python train.py --parallel_block=false --shampoo_beta=0.99 --grad_clip=1.0 --epochs=7.0
Rows from block 4 of a small image classifier, named by matrix and row number. Rows with one number belong to one neuron. Each number is 50 + 15 x the weight over its row's rms, rounded and kept within 0 to 99. All counts start at 0.
After each neuron's rows are labels from the 100 images, of 14976, where the neuron reaches its highest value: "responds to" is what is common among them. Only what is clearly more common there than usual is listed. The data: crops of objects in photos (Visual Genome).
# fc1: MLP up (model.blocks.4.mlp.fc1.weight, 768x256), inputs 0-127
# fc2: MLP down (model.blocks.4.mlp.fc2.weight, 256x768, transposed), outputs 0-127

fc1.687:46 34 32 55 69 43 40 54 30 63 50 84 37 57 36 56 62 40 27 33 41 71 30 63 45 42 54 74 67 21 64 61 57 25 41 44 63 37 57 50 78 52 62 37 33 33 23 82 55 77 49 38 48 49 50 55 41 65 50 34 84 57 32 51 51 59 72 71 71 30 38 33 83 53 33 47 30 46 76 57 54 58 53 11 51 40 70 37 35 44 44 39 58 50 81 38 46 46 59 58 65 64 57 56 62 66 40 59 43 51 21 56 71 57 80 45 23 31 68 66 43 59 28 71 38 36 36 64
fc2.687:65 52 48 50 91 61 45 69 66 40 62 52 76 45 61 52 79 44 62 58 55 64 53 39 53 73 79 28 13 66 65 32 31 73 51 69 48 64 60 70 37 64 77 76 66 67 73 37 18 66 32 56 31 43 79 46 51 43 57 55 32 42 53 61 42 64 41 40 62 51 69 54 26 79 51 54 62 53 51 33 64 49 33 62 38 52 18 60 63 39 66 63 28 29 28 68 41 54 44 53 59 61 22 26 48 57 66 47 40 54 83 30 57 25 47 65 62 47 22 34 64 44 40 30 45 66 53 19
responds to: object: window

fc1.151:46 49 45 56 80 54 60 23 10 18 21 59 47 69 55 66 42 39 58 39 58 53 55 35 70 49 63 31 62 41 58 59 42 48 53 50 66 27 43 53 41 47 44 25 32 80 45 21 51 59 64 34 45 74 47 44 77 18 70 78 63 60 53 47 36 49 52 60 36 46 61 68 41 35 42 62 24 06 11 56 30 73 67 35 48 52 81 33 69 46 29 57 61 64 46 31 46 53 39 59 44 88 47 31 47 54 58 53 60 40 71 57 56 54 35 60 44 57 30 47 55 41 56 62 33 54 50 49
fc2.151:45 61 41 52 67 36 53 57 32 32 68 70 65 51 56 39 53 49 63 65 43 73 18 42 69 43 49 35 65 50 28 23 59 38 35 45 31 61 59 60 24 64 24 35 45 69 67 64 37 89 39 40 63 32 43 37 13 48 55 51 30 47 47 32 57 68 37 46 45 12 34 46 40 38 63 27 69 63 61 59 34 66 14 60 47 55 27 74 61 28 54 40 67 49 47 71 45 56 54 57 50 61 87 47 61 28 35 21 61 42 64 60 54 53 56 54 28 58 74 62 73 47 51 39 47 72 45 61
responds to: object: shirt

fc1.460:60 43 58 81 61 43 53 40 34 58 53 53 57 59 56 38 29 34 40 23 78 54 37 57 42 65 58 63 43 45 40 45 29 71 53 49 52 47 53 84 50 65 86 66 49 19 75 33 75 39 50 80 62 37 21 44 70 30 59 57 59 40 31 78 34 56 28 63 39 59 58 58 44 53 38 54 58 56 26 62 62 64 33 53 23 44 80 60 71 43 50 46 54 50 46 50 24 62 34 43 44 31 43 40 26 58 64 76 33 79 43 36 36 24 59 53 42 45 51 68 49 35 13 36 50 53 60 50
fc2.460:61 39 49 75 34 53 40 46 25 41 40 76 44 29 40 36 45 49 72 58 15 48 74 38 56 32 49 35 50 60 67 83 75 64 58 53 52 40 19 58 42 60 38 45 50 59 67 49 47 46 64 25 54 48 67 66 36 62 45 52 38 48 61 65 51 43 61 29 61 52 76 55 80 39 33 52 36 72 58 57 65 54 69 42 44 47 38 54 63 42 36 59 59 72 45 19 80 60 37 38 54 58 51 81 47 48 52 40 78 58 51 41 70 63 43 74 67 85 45 40 43 48 56 51 34 52 46 55
responds to: object: head

fc1.249:49 47 70 41 42 42 48 55 57 48 29 48 27 33 69 43 40 52 35 55 57 39 49 36 78 51 47 67 59 33 33 35 59 62 48 62 67 60 35 38 68 54 51 63 78 27 70 28 73 51 57 48 31 47 59 25 48 30 61 56 51 63 65 65 52 84 43 60 15 81 34 42 44 26 57 51 35 26 71 58 55 65 47 36 56 38 54 63 43 21 70 40 46 49 66 30 47 42 64 47 40 72 34 41 71 37 25 50 43 63 70 47 95 51 40 50 47 42 60 78 65 39 56 43 43 32 66 34
fc2.249:64 51 31 47 53 42 45 19 43 62 36 67 69 57 56 57 52 53 59 48 44 41 25 39 31 62 52 71 64 57 22 72 40 55 46 68 44 46 26 50 68 64 46 69 73 64 49 55 45 23 57 32 75 36 74 45 28 78 52 57 43 32 49 59 61 44 56 72 43 33 45 74 36 39 53 69 71 64 65 34 34 39 54 60 47 55 21 45 52 87 48 24 52 25 63 44 57 48 50 79 37 44 48 58 17 39 38 32 04 43 62 59 49 77 37 36 31 65 41 51 34 75 35 76 44 51 52 39
responds to: object: clouds; object: sky

fc1.566:68 27 51 60 50 48 69 67 36 43 54 54 30 52 55 42 34 76 61 35 34 42 48 41 54 53 32 39 36 62 46 42 56 32 45 53 59 25 75 61 47 55 35 46 49 39 57 73 36 63 48 58 46 57 29 43 82 64 85 75 58 41 44 48 44 72 73 40 59 47 41 28 41 54 55 53 67 32 46 47 36 72 32 29 39 57 61 35 74 28 25 32 91 55 34 39 55 39 70 30 38 45 32 39 62 61 12 54 50 37 34 40 45 84 82 54 49 47 52 63 70 73 51 54 52 42 68 65
fc2.566:47 65 68 61 58 88 42 58 49 61 17 79 73 62 41 55 49 42 33 59 40 48 52 51 44 66 55 47 56 57 57 60 59 56 27 30 58 52 49 22 63 70 78 62 51 43 45 46 74 69 42 35 51 52 98 35 46 47 60 65 19 42 43 44 46 50 81 51 48 45 91 43 70 73 56 56 47 33 64 68 48 45 55 82 76 54 86 32 35 72 78 48 35 45 23 43 58 46 50 50 87 42 64 30 38 53 54 28 44 54 37 60 42 43 45 47 22 79 51 66 52 29 42 35 47 65 36 56
responds to: object: head

fc1.417:50 55 47 60 26 56 72 63 49 55 47 57 19 42 40 35 59 29 56 60 58 66 46 56 51 38 45 40 55 42 55 35 59 67 59 40 59 43 55 60 50 35 46 56 39 35 48 34 20 75 71 69 71 44 25 16 65 17 48 39 53 38 41 41 35 34 50 79 43 53 65 56 61 57 31 53 58 50 49 57 38 42 27 13 72 39 41 74 49 52 39 59 57 42 47 35 53 48 35 43 40 52 59 54 40 34 76 50 30 60 14 42 66 23 79 55 66 56 60 43 31 48 52 36 51 36 58 75
fc2.417:44 64 71 43 58 52 28 59 39 79 35 31 37 41 22 61 57 67 73 34 48 33 57 20 40 44 59 49 66 61 40 69 72 45 41 72 49 45 38 39 45 44 54 77 59 38 53 59 69 54 17 45 51 36 61 50 39 78 52 47 21 42 66 64 82 39 20 50 51 48 49 70 49 47 54 57 34 53 50 27 36 48 67 61 30 54 40 67 52 55 42 53 74 66 58 57 80 51 53 56 54 48 45 26 54 56 66 53 49 52 70 59 27 53 26 61 29 47 49 23 43 54 32 59 64 19 43 38
responds to: object: tire

fc1.52:38 31 30 43 37 53 33 40 53 59 36 65 64 45 48 57 51 44 74 54 82 60 32 40 65 34 34 46 42 67 61 38 53 49 37 42 36 47 66 38 36 58 63 55 48 58 56 41 55 51 18 56 42 44 51 31 42 37 80 77 56 41 45 43 62 70 36 49 45 47 38 20 48 55 68 43 21 26 67 88 49 41 38 39 38 62 68 60 36 89 36 48 69 64 54 61 30 62 48 37 23 56 21 64 40 41 58 51 41 48 77 44 57 63 73 54 30 68 70 36 55 58 56 64 47 32 63 69
fc2.52:30 50 51 93 43 51 45 50 29 59 51 34 21 77 49 84 53 60 55 61 45 53 84 39 62 64 59 43 40 56 45 53 52 27 48 27 44 40 50 38 40 64 59 34 45 68 76 72 52 63 51 68 60 53 45 66 34 71 19 53 63 72 40 46 40 50 41 42 73 36 54 52 73 32 44 51 75 59 64 58 82 43 23 58 62 49 53 44 64 36 35 40 51 78 49 60 61 34 71 52 41 54 93 36 41 42 67 56 42 68 43 44 47 58 68 42 62 48 73 96 36 44 67 53 50 35 50 60
responds to: object: tire

fc1.331:51 35 23 61 31 62 48 35 43 47 37 37 39 44 33 61 35 65 25 38 46 44 46 51 60 36 65 57 66 29 81 49 53 44 21 70 19 63 69 57 50 51 40 00 56 36 41 26 72 37 20 53 41 48 77 49 55 40 52 61 38 62 35 31 71 69 37 27 12 47 51 56 51 47 48 56 55 26 45 44 40 41 69 53 55 35 51 28 54 56 67 47 26 73 56 78 58 53 58 62 48 50 27 53 67 38 45 33 57 51 43 48 33 77 30 58 50 35 64 65 54 61 15 23 38 65 73 48
fc2.331:55 50 47 23 54 27 64 69 16 62 65 55 21 39 27 47 62 70 53 63 58 32 53 29 68 51 42 58 72 42 68 53 63 34 48 52 59 73 40 60 52 55 37 29 71 62 73 75 63 64 42 34 68 47 65 64 35 36 79 40 48 49 62 33 49 60 64 75 36 45 28 70 65 70 37 40 79 63 60 62 45 44 65 43 27 37 58 70 25 23 58 49 51 45 31 27 31 43 51 57 50 45 57 57 64 36 57 42 42 48 58 67 46 37 36 61 64 44 43 51 53 48 74 37 56 69 36 24
responds to: object: window

fc1.194:40 79 48 55 58 32 40 15 51 32 40 84 43 58 49 47 58 55 45 29 77 69 34 59 52 37 47 63 31 56 61 56 82 55 44 60 94 42 30 50 70 33 56 64 69 46 35 57 40 51 46 41 84 57 44 25 27 54 44 52 39 28 43 43 51 55 60 44 58 31 41 38 54 27 34 51 41 37 51 47 24 32 40 56 47 31 35 68 50 34 57 46 38 71 55 62 49 33 44 55 19 72 38 55 52 42 37 46 61 58 52 39 45 64 43 34 42 62 29 54 41 66 62 30 64 27 49 50
fc2.194:82 80 42 58 26 70 57 47 40 91 39 32 46 35 57 41 41 36 67 26 46 38 44 66 60 46 51 53 60 49 68 55 57 99 55 57 27 43 47 29 56 57 50 27 44 21 56 11 64 68 38 62 33 62 55 67 49 38 55 47 58 50 56 57 68 62 56 57 29 41 67 59 76 56 66 49 57 46 55 10 68 51 35 51 43 66 49 44 37 62 45 75 35 49 61 44 66 50 50 53 36 57 54 56 32 55 62 68 60 58 64 43 58 50 65 42 22 32 43 65 52 46 39 52 36 49 64 72
responds to: object: window

fc1.189:58 40 43 71 83 62 29 44 65 56 65 29 26 43 55 32 43 56 32 37 64 35 60 46 59 35 52 46 56 65 17 65 34 53 37 52 49 50 62 35 41 73 71 77 70 63 37 57 64 47 52 49 74 55 64 61 49 41 42 53 29 56 82 77 64 64 41 54 39 68 41 36 30 40 32 81 58 99 52 66 99 32 34 62 57 55 64 25 68 50 88 18 51 45 41 31 67 57 78 71 40 47 38 37 47 50 70 54 36 64 47 53 54 47 46 55 64 63 53 67 47 43 41 35 52 40 65 38
fc2.189:52 55 60 48 66 53 45 59 65 64 37 61 43 45 46 41 45 42 64 35 57 71 42 69 49 26 54 60 49 57 67 37 63 52 54 56 80 04 39 21 56 27 33 39 50 90 60 30 69 70 54 54 78 38 62 40 66 63 32 61 30 46 34 71 34 46 68 57 63 40 55 85 42 23 72 53 56 39 44 60 19 79 53 56 59 61 66 66 28 67 63 85 57 45 73 50 47 54 72 38 69 45 51 31 79 50 22 52 45 50 50 62 54 25 39 59 53 46 65 21 42 60 57 62 34 64 65 25
responds to: object: clouds; object: sky

fc1.39:23 44 80 64 68 45 27 46 44 46 31 70 53 40 55 58 41 40 54 55 49 35 48 57 55 38 54 30 70 25 41 54 33 43 33 43 59 34 50 36 74 67 74 27 77 30 31 48 30 58 84 31 55 51 56 69 88 42 57 57 40 56 52 68 10 49 37 56 37 58 33 63 40 45 45 62 34 74 46 44 72 45 41 53 54 45 60 44 43 55 44 44 27 54 46 55 40 37 53 57 59 36 56 42 44 65 28 37 68 40 38 39 49 59 29 59 53 59 25 35 45 18 65 59 38 45 37 71
fc2.39:75 42 48 59 52 61 56 62 40 30 59 71 41 72 60 47 75 77 43 51 74 34 66 38 49 22 54 61 67 66 28 51 56 32 57 48 37 52 46 60 54 60 75 72 53 59 41 99 36 74 52 60 69 73 34 79 27 58 40 44 59 49 67 45 70 39 38 56 77 67 38 22 60 52 59 39 44 41 41 58 67 80 55 61 28 44 60 51 52 45 77 43 67 31 43 55 47 39 55 32 51 62 54 58 43 52 67 30 65 88 34 68 69 58 92 60 73 64 55 41 29 58 50 50 38 46 49 59
responds to: object: hair

fc1.756:71 48 44 62 52 16 36 18 41 17 63 56 32 41 76 73 54 78 36 49 54 70 29 43 22 75 36 43 38 43 50 58 16 42 50 55 54 43 52 77 59 43 53 52 56 32 64 54 55 68 24 76 42 58 46 39 65 55 60 66 47 32 30 48 67 24 60 72 42 41 43 53 55 14 76 18 52 65 31 57 15 63 47 63 33 50 44 51 46 56 47 35 72 50 33 70 43 45 32 44 40 40 53 30 37 56 73 57 32 35 67 41 43 36 53 54 61 66 46 54 41 69 64 52 27 29 70 72
fc2.756:63 57 46 43 31 80 36 53 52 80 27 64 78 32 27 49 38 64 36 57 38 65 49 63 46 53 27 75 62 54 51 70 66 53 39 53 29 33 68 40 68 62 54 40 61 44 63 51 47 72 84 63 65 41 39 60 62 64 70 32 43 35 45 62 60 58 50 44 55 43 44 49 53 76 30 62 61 46 57 26 61 77 73 32 60 59 24 48 44 82 49 34 35 58 81 40 55 46 39 70 23 26 67 99 73 30 33 49 83 29 45 61 69 61 61 38 43 47 35 37 53 43 58 56 38 34 48 38
responds to: object: head

fc1.235:21 36 26 48 34 51 39 42 40 26 70 54 45 44 44 69 34 58 59 63 27 67 72 34 54 57 75 32 52 63 58 45 39 46 27 54 31 73 41 81 37 54 94 50 33 57 30 52 33 54 41 39 62 45 56 54 36 53 58 48 30 53 52 51 30 51 76 45 59 39 44 44 34 45 57 39 52 45 55 45 32 62 75 33 56 50 73 54 66 47 45 54 37 19 37 36 48 52 65 85 45 68 45 59 65 75 36 46 27 35 56 67 49 73 51 54 60 62 41 30 52 67 64 67 68 69 48 64
fc2.235:56 44 25 76 59 65 54 48 40 54 67 26 48 77 56 52 47 53 32 55 60 36 46 49 54 53 53 52 60 64 32 83 64 27 70 66 54 34 39 46 40 37 36 63 38 55 49 61 57 66 68 41 46 56 52 50 45 11 35 57 47 52 71 50 45 20 46 27 65 75 53 53 60 43 49 79 58 47 44 38 52 44 46 57 64 87 56 45 44 49 46 55 62 55 58 61 41 48 26 53 22 40 60 29 41 59 43 49 51 57 44 61 34 28 57 17 30 55 41 36 36 45 46 53 47 52 37 55
responds to: object: shirt

fc1.722:52 37 48 53 75 21 65 31 65 67 26 45 63 56 34 72 71 25 57 89 36 66 69 48 48 52 76 45 40 59 55 61 43 51 33 73 26 47 60 71 45 57 51 37 32 53 36 08 45 38 29 41 50 35 40 52 55 52 28 70 42 70 42 57 51 60 63 61 38 67 59 48 40 65 45 55 45 24 59 25 52 32 72 49 53 38 34 55 33 58 17 29 48 50 57 59 41 31 61 66 00 73 43 63 47 63 44 80 46 46 59 55 63 59 58 69 37 57 74 52 15 37 43 80 22 54 68 25
fc2.722:82 58 79 46 50 77 42 55 24 33 43 52 83 72 68 31 60 52 43 60 47 62 37 33 33 37 29 63 51 84 46 50 64 59 72 60 75 35 67 43 66 61 59 40 51 27 44 50 68 50 73 54 39 53 43 52 54 40 49 51 70 52 67 78 78 45 82 31 55 33 54 56 50 56 63 19 30 18 55 35 74 36 83 47 38 50 50 63 30 32 41 48 51 42 18 42 34 91 35 53 21 21 74 27 49 53 47 43 50 33 45 50 52 55 48 40 34 62 40 60 38 70 65 42 41 59 39 64
responds to: object: elephant

fc1.190:51 73 40 29 54 77 53 55 38 65 55 40 32 49 52 38 20 38 50 46 65 76 51 74 61 44 54 65 45 45 53 35 65 47 43 43 36 53 54 31 45 42 23 55 70 35 54 52 53 60 59 48 40 68 58 39 22 52 41 66 32 76 34 46 29 49 54 37 41 84 46 21 05 73 30 50 30 61 47 65 33 71 59 62 15 36 35 37 64 56 42 11 66 59 47 49 41 80 50 40 55 45 63 60 55 48 76 54 34 44 43 47 50 39 37 56 55 52 52 44 71 25 40 38 70 48 43 43
fc2.190:40 41 73 94 52 39 55 44 56 51 58 53 57 57 56 63 52 68 47 55 54 52 37 49 51 38 51 44 56 54 51 43 28 43 67 67 61 64 66 49 81 47 46 45 39 78 56 99 68 55 45 44 44 43 68 37 42 35 40 57 48 50 54 46 44 49 56 46 35 76 36 28 59 51 60 62 49 55 69 67 38 32 50 19 47 55 35 29 80 18 61 57 47 57 47 57 61 20 56 40 48 45 44 64 66 53 35 54 31 44 56 29 37 56 62 20 77 61 54 94 36 42 53 84 55 44 52 36
responds to: object: bus; object: hair

fc1.370:33 62 36 54 49 55 63 51 24 68 53 66 65 55 51 44 65 53 58 49 66 31 50 55 61 27 44 52 50 54 39 61 50 29 49 48 56 54 42 63 44 47 60 77 36 34 56 39 67 54 54 59 59 59 33 32 68 30 49 43 46 48 35 67 17 50 47 63 63 56 17 81 51 60 50 64 39 20 38 45 53 48 53 41 57 41 35 31 38 50 37 58 72 52 42 48 59 23 36 34 30 28 64 68 47 23 64 30 37 74 38 22 51 36 46 87 49 62 69 46 42 42 59 36 63 45 42 34
fc2.370:33 36 48 22 68 26 26 32 59 48 13 60 49 72 41 35 83 57 37 38 45 26 49 40 44 40 43 54 27 63 53 38 16 43 55 46 41 90 46 55 26 47 32 50 52 47 47 46 39 47 43 77 65 32 26 44 25 48 60 72 54 72 42 62 41 62 58 49 35 37 36 56 47 51 47 52 46 64 58 55 24 51 33 26 38 33 40 40 67 66 43 16 21 17 37 39 37 55 68 36 55 41 45 25 32 63 39 48 35 88 51 57 64 73 48 31 59 47 59 39 63 31 68 56 36 55 59 40
responds to: object: tire

fc1.402:06 52 57 28 46 52 55 30 29 39 58 59 49 43 55 84 66 47 73 44 59 21 50 62 65 90 62 45 71 40 28 48 65 26 25 88 21 38 76 33 48 45 31 53 43 36 60 36 66 60 32 23 43 40 53 61 56 69 66 33 45 34 66 55 28 37 25 38 51 68 49 45 44 23 57 70 49 34 52 69 68 43 45 45 69 41 84 55 54 51 55 22 48 59 54 49 62 30 47 26 70 67 59 41 62 23 60 50 32 24 52 53 28 70 54 65 81 40 69 52 53 61 46 38 40 75 67 14
fc2.402:51 22 55 52 35 63 35 31 55 59 47 46 64 79 35 53 59 61 37 41 34 55 41 40 50 53 34 49 66 41 49 36 41 64 47 57 70 46 33 59 50 39 59 69 58 63 72 48 59 47 42 30 58 74 38 42 66 68 71 31 73 81 48 15 49 57 56 32 57 41 21 28 61 51 37 83 46 85 44 46 79 36 57 57 47 66 56 63 47 64 34 70 54 47 60 22 47 45 50 73 42 34 52 45 67 69 55 50 42 60 20 27 62 53 66 73 68 48 66 61 67 29 56 49 61 68 50 66
responds to: object: elephant

fc1.553:70 40 27 39 59 13 33 41 38 35 44 30 53 55 37 40 53 44 55 53 58 91 54 39 50 60 43 52 45 40 45 43 37 31 47 48 51 52 36 37 42 72 45 53 60 17 68 24 11 43 73 40 42 57 52 60 46 52 50 55 25 57 38 62 52 64 16 27 13 54 40 54 28 53 24 37 79 49 75 77 40 46 57 49 80 36 39 40 60 44 43 49 87 56 42 84 40 50 56 61 39 33 57 44 38 58 59 52 46 42 48 73 37 68 78 50 59 53 56 55 51 35 56 70 33 64 83 54
fc2.553:54 56 48 11 55 42 52 41 62 99 62 74 41 56 72 54 35 44 53 45 56 41 41 59 43 57 50 54 72 38 41 57 35 48 37 19 16 66 65 27 54 24 45 59 67 47 30 66 55 35 43 49 53 54 77 17 59 39 33 40 45 39 61 56 66 59 61 55 50 72 66 37 71 52 55 44 48 81 53 23 52 73 51 71 35 42 68 53 56 65 47 59 25 43 58 56 76 69 32 59 37 82 38 49 28 21 63 60 32 40 60 55 59 54 55 51 55 56 57 64 58 50 27 20 68 43 22 58
responds to: object: man

fc1.29:70 56 88 42 66 46 27 31 85 54 28 54 68 43 30 40 34 37 70 58 62 38 57 42 27 53 56 51 47 24 39 26 68 71 41 28 63 53 48 53 38 65 50 61 45 36 64 40 40 20 38 18 24 64 72 47 46 47 31 53 72 34 44 72 58 40 50 50 43 48 69 83 62 51 60 49 49 35 38 37 57 26 60 29 30 69 35 51 46 47 38 43 45 47 50 45 24 17 24 66 61 39 56 44 44 49 35 38 19 61 41 32 56 66 72 46 47 40 54 47 45 29 50 45 60 46 55 57
fc2.29:43 40 42 33 21 39 59 56 14 31 60 35 51 31 53 39 59 61 41 41 29 52 85 27 69 38 59 60 60 45 36 61 38 63 15 47 34 73 39 53 64 20 36 58 50 45 41 74 55 56 30 27 73 59 44 60 55 73 30 31 34 57 70 71 61 52 52 66 35 79 45 21 61 49 38 47 48 46 68 58 46 45 47 71 65 67 69 56 31 41 50 55 26 25 39 44 61 69 59 29 68 67 58 54 52 18 31 46 49 29 64 62 58 54 53 40 47 57 47 63 92 49 67 58 85 44 45 80
responds to: object: shirt

fc1.168:29 71 41 74 63 63 53 59 57 42 31 58 19 12 47 26 26 69 49 43 58 53 77 42 34 48 33 51 32 45 45 27 32 75 46 88 45 51 59 57 22 23 60 59 43 69 82 62 28 59 60 58 43 31 51 57 56 60 38 23 44 40 58 43 55 31 35 63 29 55 51 62 54 49 60 76 20 48 48 11 65 41 60 53 43 35 24 21 60 58 31 45 39 71 23 67 65 53 46 50 53 82 32 73 35 44 61 34 31 50 74 65 42 82 54 64 39 68 41 39 57 21 52 48 70 49 38 45
fc2.168:55 24 58 62 54 41 35 60 41 63 60 42 49 56 53 52 38 44 43 56 36 64 30 77 25 52 30 62 57 55 59 76 48 31 37 22 72 57 31 67 49 85 60 66 74 42 34 38 69 65 54 58 40 48 45 72 22 25 42 54 40 50 48 43 20 27 60 38 60 66 55 28 58 65 54 14 45 22 54 41 51 52 27 50 50 34 44 62 64 40 38 55 48 49 21 55 37 45 51 45 42 62 58 29 61 64 48 95 33 57 30 67 53 41 34 68 49 37 25 39 65 56 63 51 59 45 18 24
responds to: object: hand

fc1.590:42 44 52 44 31 47 78 61 51 15 50 39 55 44 40 57 32 48 27 40 59 44 44 32 35 53 24 64 63 31 77 39 61 51 44 61 72 71 68 53 37 42 58 47 65 46 50 51 51 62 49 41 37 35 42 33 34 72 52 25 50 60 41 75 53 73 54 48 58 68 11 40 43 29 65 31 50 52 40 25 26 50 20 52 60 53 72 55 51 58 60 43 53 51 75 57 34 47 56 54 73 65 72 61 51 41 53 51 40 81 35 37 41 49 28 56 40 57 75 40 80 63 48 20 47 59 62 67
fc2.590:49 26 46 76 32 45 43 49 38 54 28 30 39 34 63 33 31 59 64 56 46 42 44 54 41 57 70 40 46 78 64 58 40 19 84 33 51 39 35 49 56 38 58 31 27 28 23 65 87 53 45 49 42 41 42 25 55 75 13 56 40 45 75 28 61 54 44 38 56 46 46 41 75 63 49 70 47 54 58 59 34 50 26 59 60 56 51 48 77 34 60 45 43 44 63 57 51 28 25 38 48 41 72 48 76 56 43 67 59 09 44 45 34 25 57 40 47 46 33 59 55 54 45 64 29 65 40 44
responds to: object: wall

fc1.492:69 52 66 74 44 60 16 54 58 45 61 48 71 61 50 53 33 54 58 64 34 67 77 34 52 72 35 17 67 33 54 41 47 50 49 69 21 78 52 38 33 22 22 42 42 67 65 44 58 54 21 61 65 65 58 50 53 33 38 44 55 47 51 88 34 58 45 62 51 60 37 43 35 57 35 37 55 05 78 63 63 44 46 26 46 60 63 43 39 39 60 30 87 69 31 52 67 31 47 95 64 66 43 46 53 45 51 29 63 56 45 41 93 62 63 62 55 57 47 51 63 88 74 32 40 62 59 43
fc2.492:43 40 83 50 49 56 37 38 71 60 59 77 45 87 62 57 40 31 57 57 59 34 45 68 37 50 45 66 23 53 56 26 54 53 72 50 59 30 67 48 74 39 48 54 51 47 48 28 61 64 53 80 53 69 76 48 03 54 59 53 49 52 55 50 48 53 56 41 52 47 74 31 68 34 52 44 56 31 27 59 83 71 44 20 76 56 70 50 43 67 53 50 62 54 47 30 61 64 75 62 45 59 54 50 59 50 42 61 52 43 55 73 58 45 38 35 56 81 51 53 39 55 50 59 52 63 32 68
responds to: object: elephant

fc1.21:11 50 40 31 60 49 38 33 13 58 57 72 65 45 78 75 48 51 53 51 39 66 33 36 48 44 44 33 53 36 55 42 41 66 50 48 62 44 63 71 59 45 61 44 52 40 36 62 36 60 29 54 46 42 72 53 56 48 30 81 22 52 68 53 40 71 36 42 49 49 72 54 51 34 67 47 70 30 51 54 56 51 63 51 60 52 45 69 66 16 53 45 39 44 45 40 47 45 61 34 32 29 53 48 52 19 76 50 24 60 68 73 20 43 42 52 84 54 49 41 82 38 52 50 44 59 37 88
fc2.21:52 50 59 50 69 27 45 65 56 56 32 48 53 70 66 28 41 32 53 17 53 44 44 68 32 56 66 32 78 50 14 56 43 46 49 47 43 52 63 52 27 71 48 32 27 39 66 29 85 51 71 57 81 27 31 57 52 41 22 48 57 53 30 46 51 51 32 30 42 27 39 48 47 61 41 42 34 57 70 57 77 44 26 27 60 59 33 43 39 44 28 59 59 66 48 69 34 56 44 57 18 50 36 12 36 72 75 33 15 30 37 54 61 52 55 35 28 45 34 40 44 60 60 73 51 63 44 59
responds to: object: shirt

fc1.753:70 46 59 34 34 25 51 26 41 21 70 48 38 66 44 44 59 39 72 41 54 37 80 63 30 45 55 75 59 46 74 38 82 44 32 70 54 56 18 28 64 67 66 69 24 57 59 54 73 39 74 33 50 37 27 44 45 65 50 29 19 45 40 43 30 34 56 70 44 27 51 63 48 62 19 51 46 54 59 61 59 45 44 54 50 54 63 42 54 72 51 59 64 81 33 65 56 39 60 74 52 72 45 38 55 77 52 48 54 58 43 33 45 60 38 37 68 75 40 53 23 69 54 38 19 24 48 52
fc2.753:00 53 59 58 58 44 59 75 60 51 33 40 59 25 70 47 58 81 52 38 15 73 25 39 61 43 76 39 36 39 24 79 27 58 52 41 70 31 29 66 30 30 33 56 57 42 59 43 31 41 45 48 24 58 50 58 52 57 52 30 69 53 46 48 57 25 31 50 37 41 47 34 46 55 77 45 58 66 42 50 45 32 39 63 65 17 55 46 61 44 56 49 36 47 34 73 33 38 63 50 58 34 56 41 40 43 52 60 53 37 59 70 67 58 36 54 58 50 22 48 56 20 68 38 55 33 43 56
responds to: object: man

fc1.623:39 67 50 55 75 58 72 59 58 48 81 62 45 45 62 69 40 28 38 38 49 22 48 59 53 63 24 66 64 52 58 70 37 51 25 43 39 56 34 34 70 54 40 52 39 41 42 66 38 55 35 40 48 45 50 79 52 49 54 64 63 49 53 59 69 49 62 27 55 54 71 51 73 67 64 50 65 38 45 57 50 68 40 23 67 64 62 50 42 53 42 68 32 63 24 75 44 33 41 24 55 72 38 28 44 37 58 69 68 56 45 60 60 22 30 79 21 72 30 47 42 56 64 55 31 43 18 59
fc2.623:62 66 53 49 46 49 49 99 46 29 45 44 74 53 40 33 61 58 75 58 36 50 49 46 54 66 60 56 50 55 42 40 39 39 69 65 57 43 37 85 09 43 55 68 44 60 47 57 50 65 42 51 51 43 44 33 54 48 42 40 39 60 38 34 59 26 69 62 56 44 14 42 41 42 50 24 58 72 77 24 68 52 65 63 62 29 37 46 47 42 65 56 45 43 53 63 55 59 59 50 46 25 73 38 50 69 54 58 32 51 64 35 22 27 35 15 37 30 47 32 32 50 56 65 40 67 56 66
responds to: object: shirt