python train.py --norm="rmsnorm" --activation="relu" --inner_norm=false --layers=8 --pooling="mean" --residual_init="none" --lr=0.0013 --shampoo_beta=0.99 --max_precond_dim=1024 --grad_clip=1.0 --batch_size=64 --epochs=7.0 --weight_decay=0.1
Rows from block 5 of a small image classifier, named by matrix and row number. Rows with one number belong to one neuron. Each number is 500 + 25 x the weight over its row's rms, rounded and kept within 0 to 999. All counts start at 0. Numbers have three digits each.
Before each neuron's rows are labels from the 100 images, of 14976, where the neuron reaches its highest value: "strongest on" is what is common among them; "patch colour" is the nearest of a few named colours to the mean colour under the peak. Only what is clearly more common there than usual is listed. The data: crops of objects in photos (Visual Genome).
# fc1: MLP up (model.blocks.5.mlp.fc1.weight, 768x256), inputs 172-255
# fc2: MLP down (model.blocks.5.mlp.fc2.weight, 256x768, transposed), outputs 172-255

strongest on: object: shirt
patch colour: black
fc1.767:494488473506551513502518434503454483518517478512499493498481463515494501463507512520500529477472463511470479514526508487544513461500547500418506507534538546519486477499463455503500509511500499534463551506458515508501473493484451493514473491491501516503
fc2.767:493529476493513530518517543519521533529509460516452516495520498545511521515470486501483529504531506485505546485515511507457480555491506505533517541484484498516506464517501512520505481500458511482497474514500519524521493464555548510486472464480463528496

strongest on: object: hair
patch colour: pink
fc1.397:510476473519468490472511556506462485521467527487554468475511512494507474529559484510466478511525521513541492543479500486496468505497455520496530467472480504522495525545500474488497537472506510501477517519487466542498492510525433484478516514506483482515
fc2.397:494484467497551506533498482505495494522492508497509529487495491503500530467490544513454511517500480514498473517519474474508521491497489568466477530522505491517481515477494506558476574495531487500563505469512488513523529523506500483538533502525502491470

strongest on: object: shirt
patch colour: black
fc1.143:513496443517477507495483535523447501501462499449527505492479487519513522507471496536481533552518502490497493523484485499524460496495474552510538466459496506538491437525470561489519521523499501450526512481483483483486492516501527446482521498544440522522
fc2.143:515537452517521483488526509491515529500541495494497523462532511469526509481488519490455515475508478538434542479495502471521514463507480529526464538519523518518505526510519472518441484498504499480448484508498516462527516465448458500525492537464518508505

strongest on: object: man
patch colour: pink
fc1.257:453531512509512492536473504506499524516515509525495491520475526505486530509493531535528497504463508517512481488492503499528530502465517519472506559463490499520537518534511498477442500475484514514516493487535500519504482479493493494534514532493494504514
fc2.257:506505509510464447514498475501476494505493539499466491506493463505489516472529491520525512502503538497479481455500519526553493446502530500531524477536536505520505491452500487505499489530482474456481543495458508487513511530496461483539477497512470451472

strongest on: object: shorts
patch colour: pink
fc1.685:501537512469510514541510504476497532511530501476520501479511481468507536486442479461465528512500535500561528456496517507485480452469481509483486508544506491495520460498469525502455483493471553571489510489431472525468457505485492506479521447505522523516
fc2.685:525457492528477501478470464523464453497532547503542509480521480466472478509461485505496463516475497517485509484456446538555495490494519519525446529507486519537515537533494473512558477458521529528491501481509481510477504497519529506477484503545504506536

strongest on: object: man
patch colour: black
fc1.543:514486513466508540479466491519497533514477521509482474485500517468481552512475518546532551431534474503498475503529526486458525485538469511528501514530504490498505522458459527522507480560491530498522512477501527468483503487506525517529432490502532477482
fc2.543:510464500493549536467512497492512504475466516464513505477500448534515474424514497517499499537471519469491496487465476498494501451491542483490502481478483484468474481507507480476513514507491468500498502515505479504494487537481480457506546503510485496520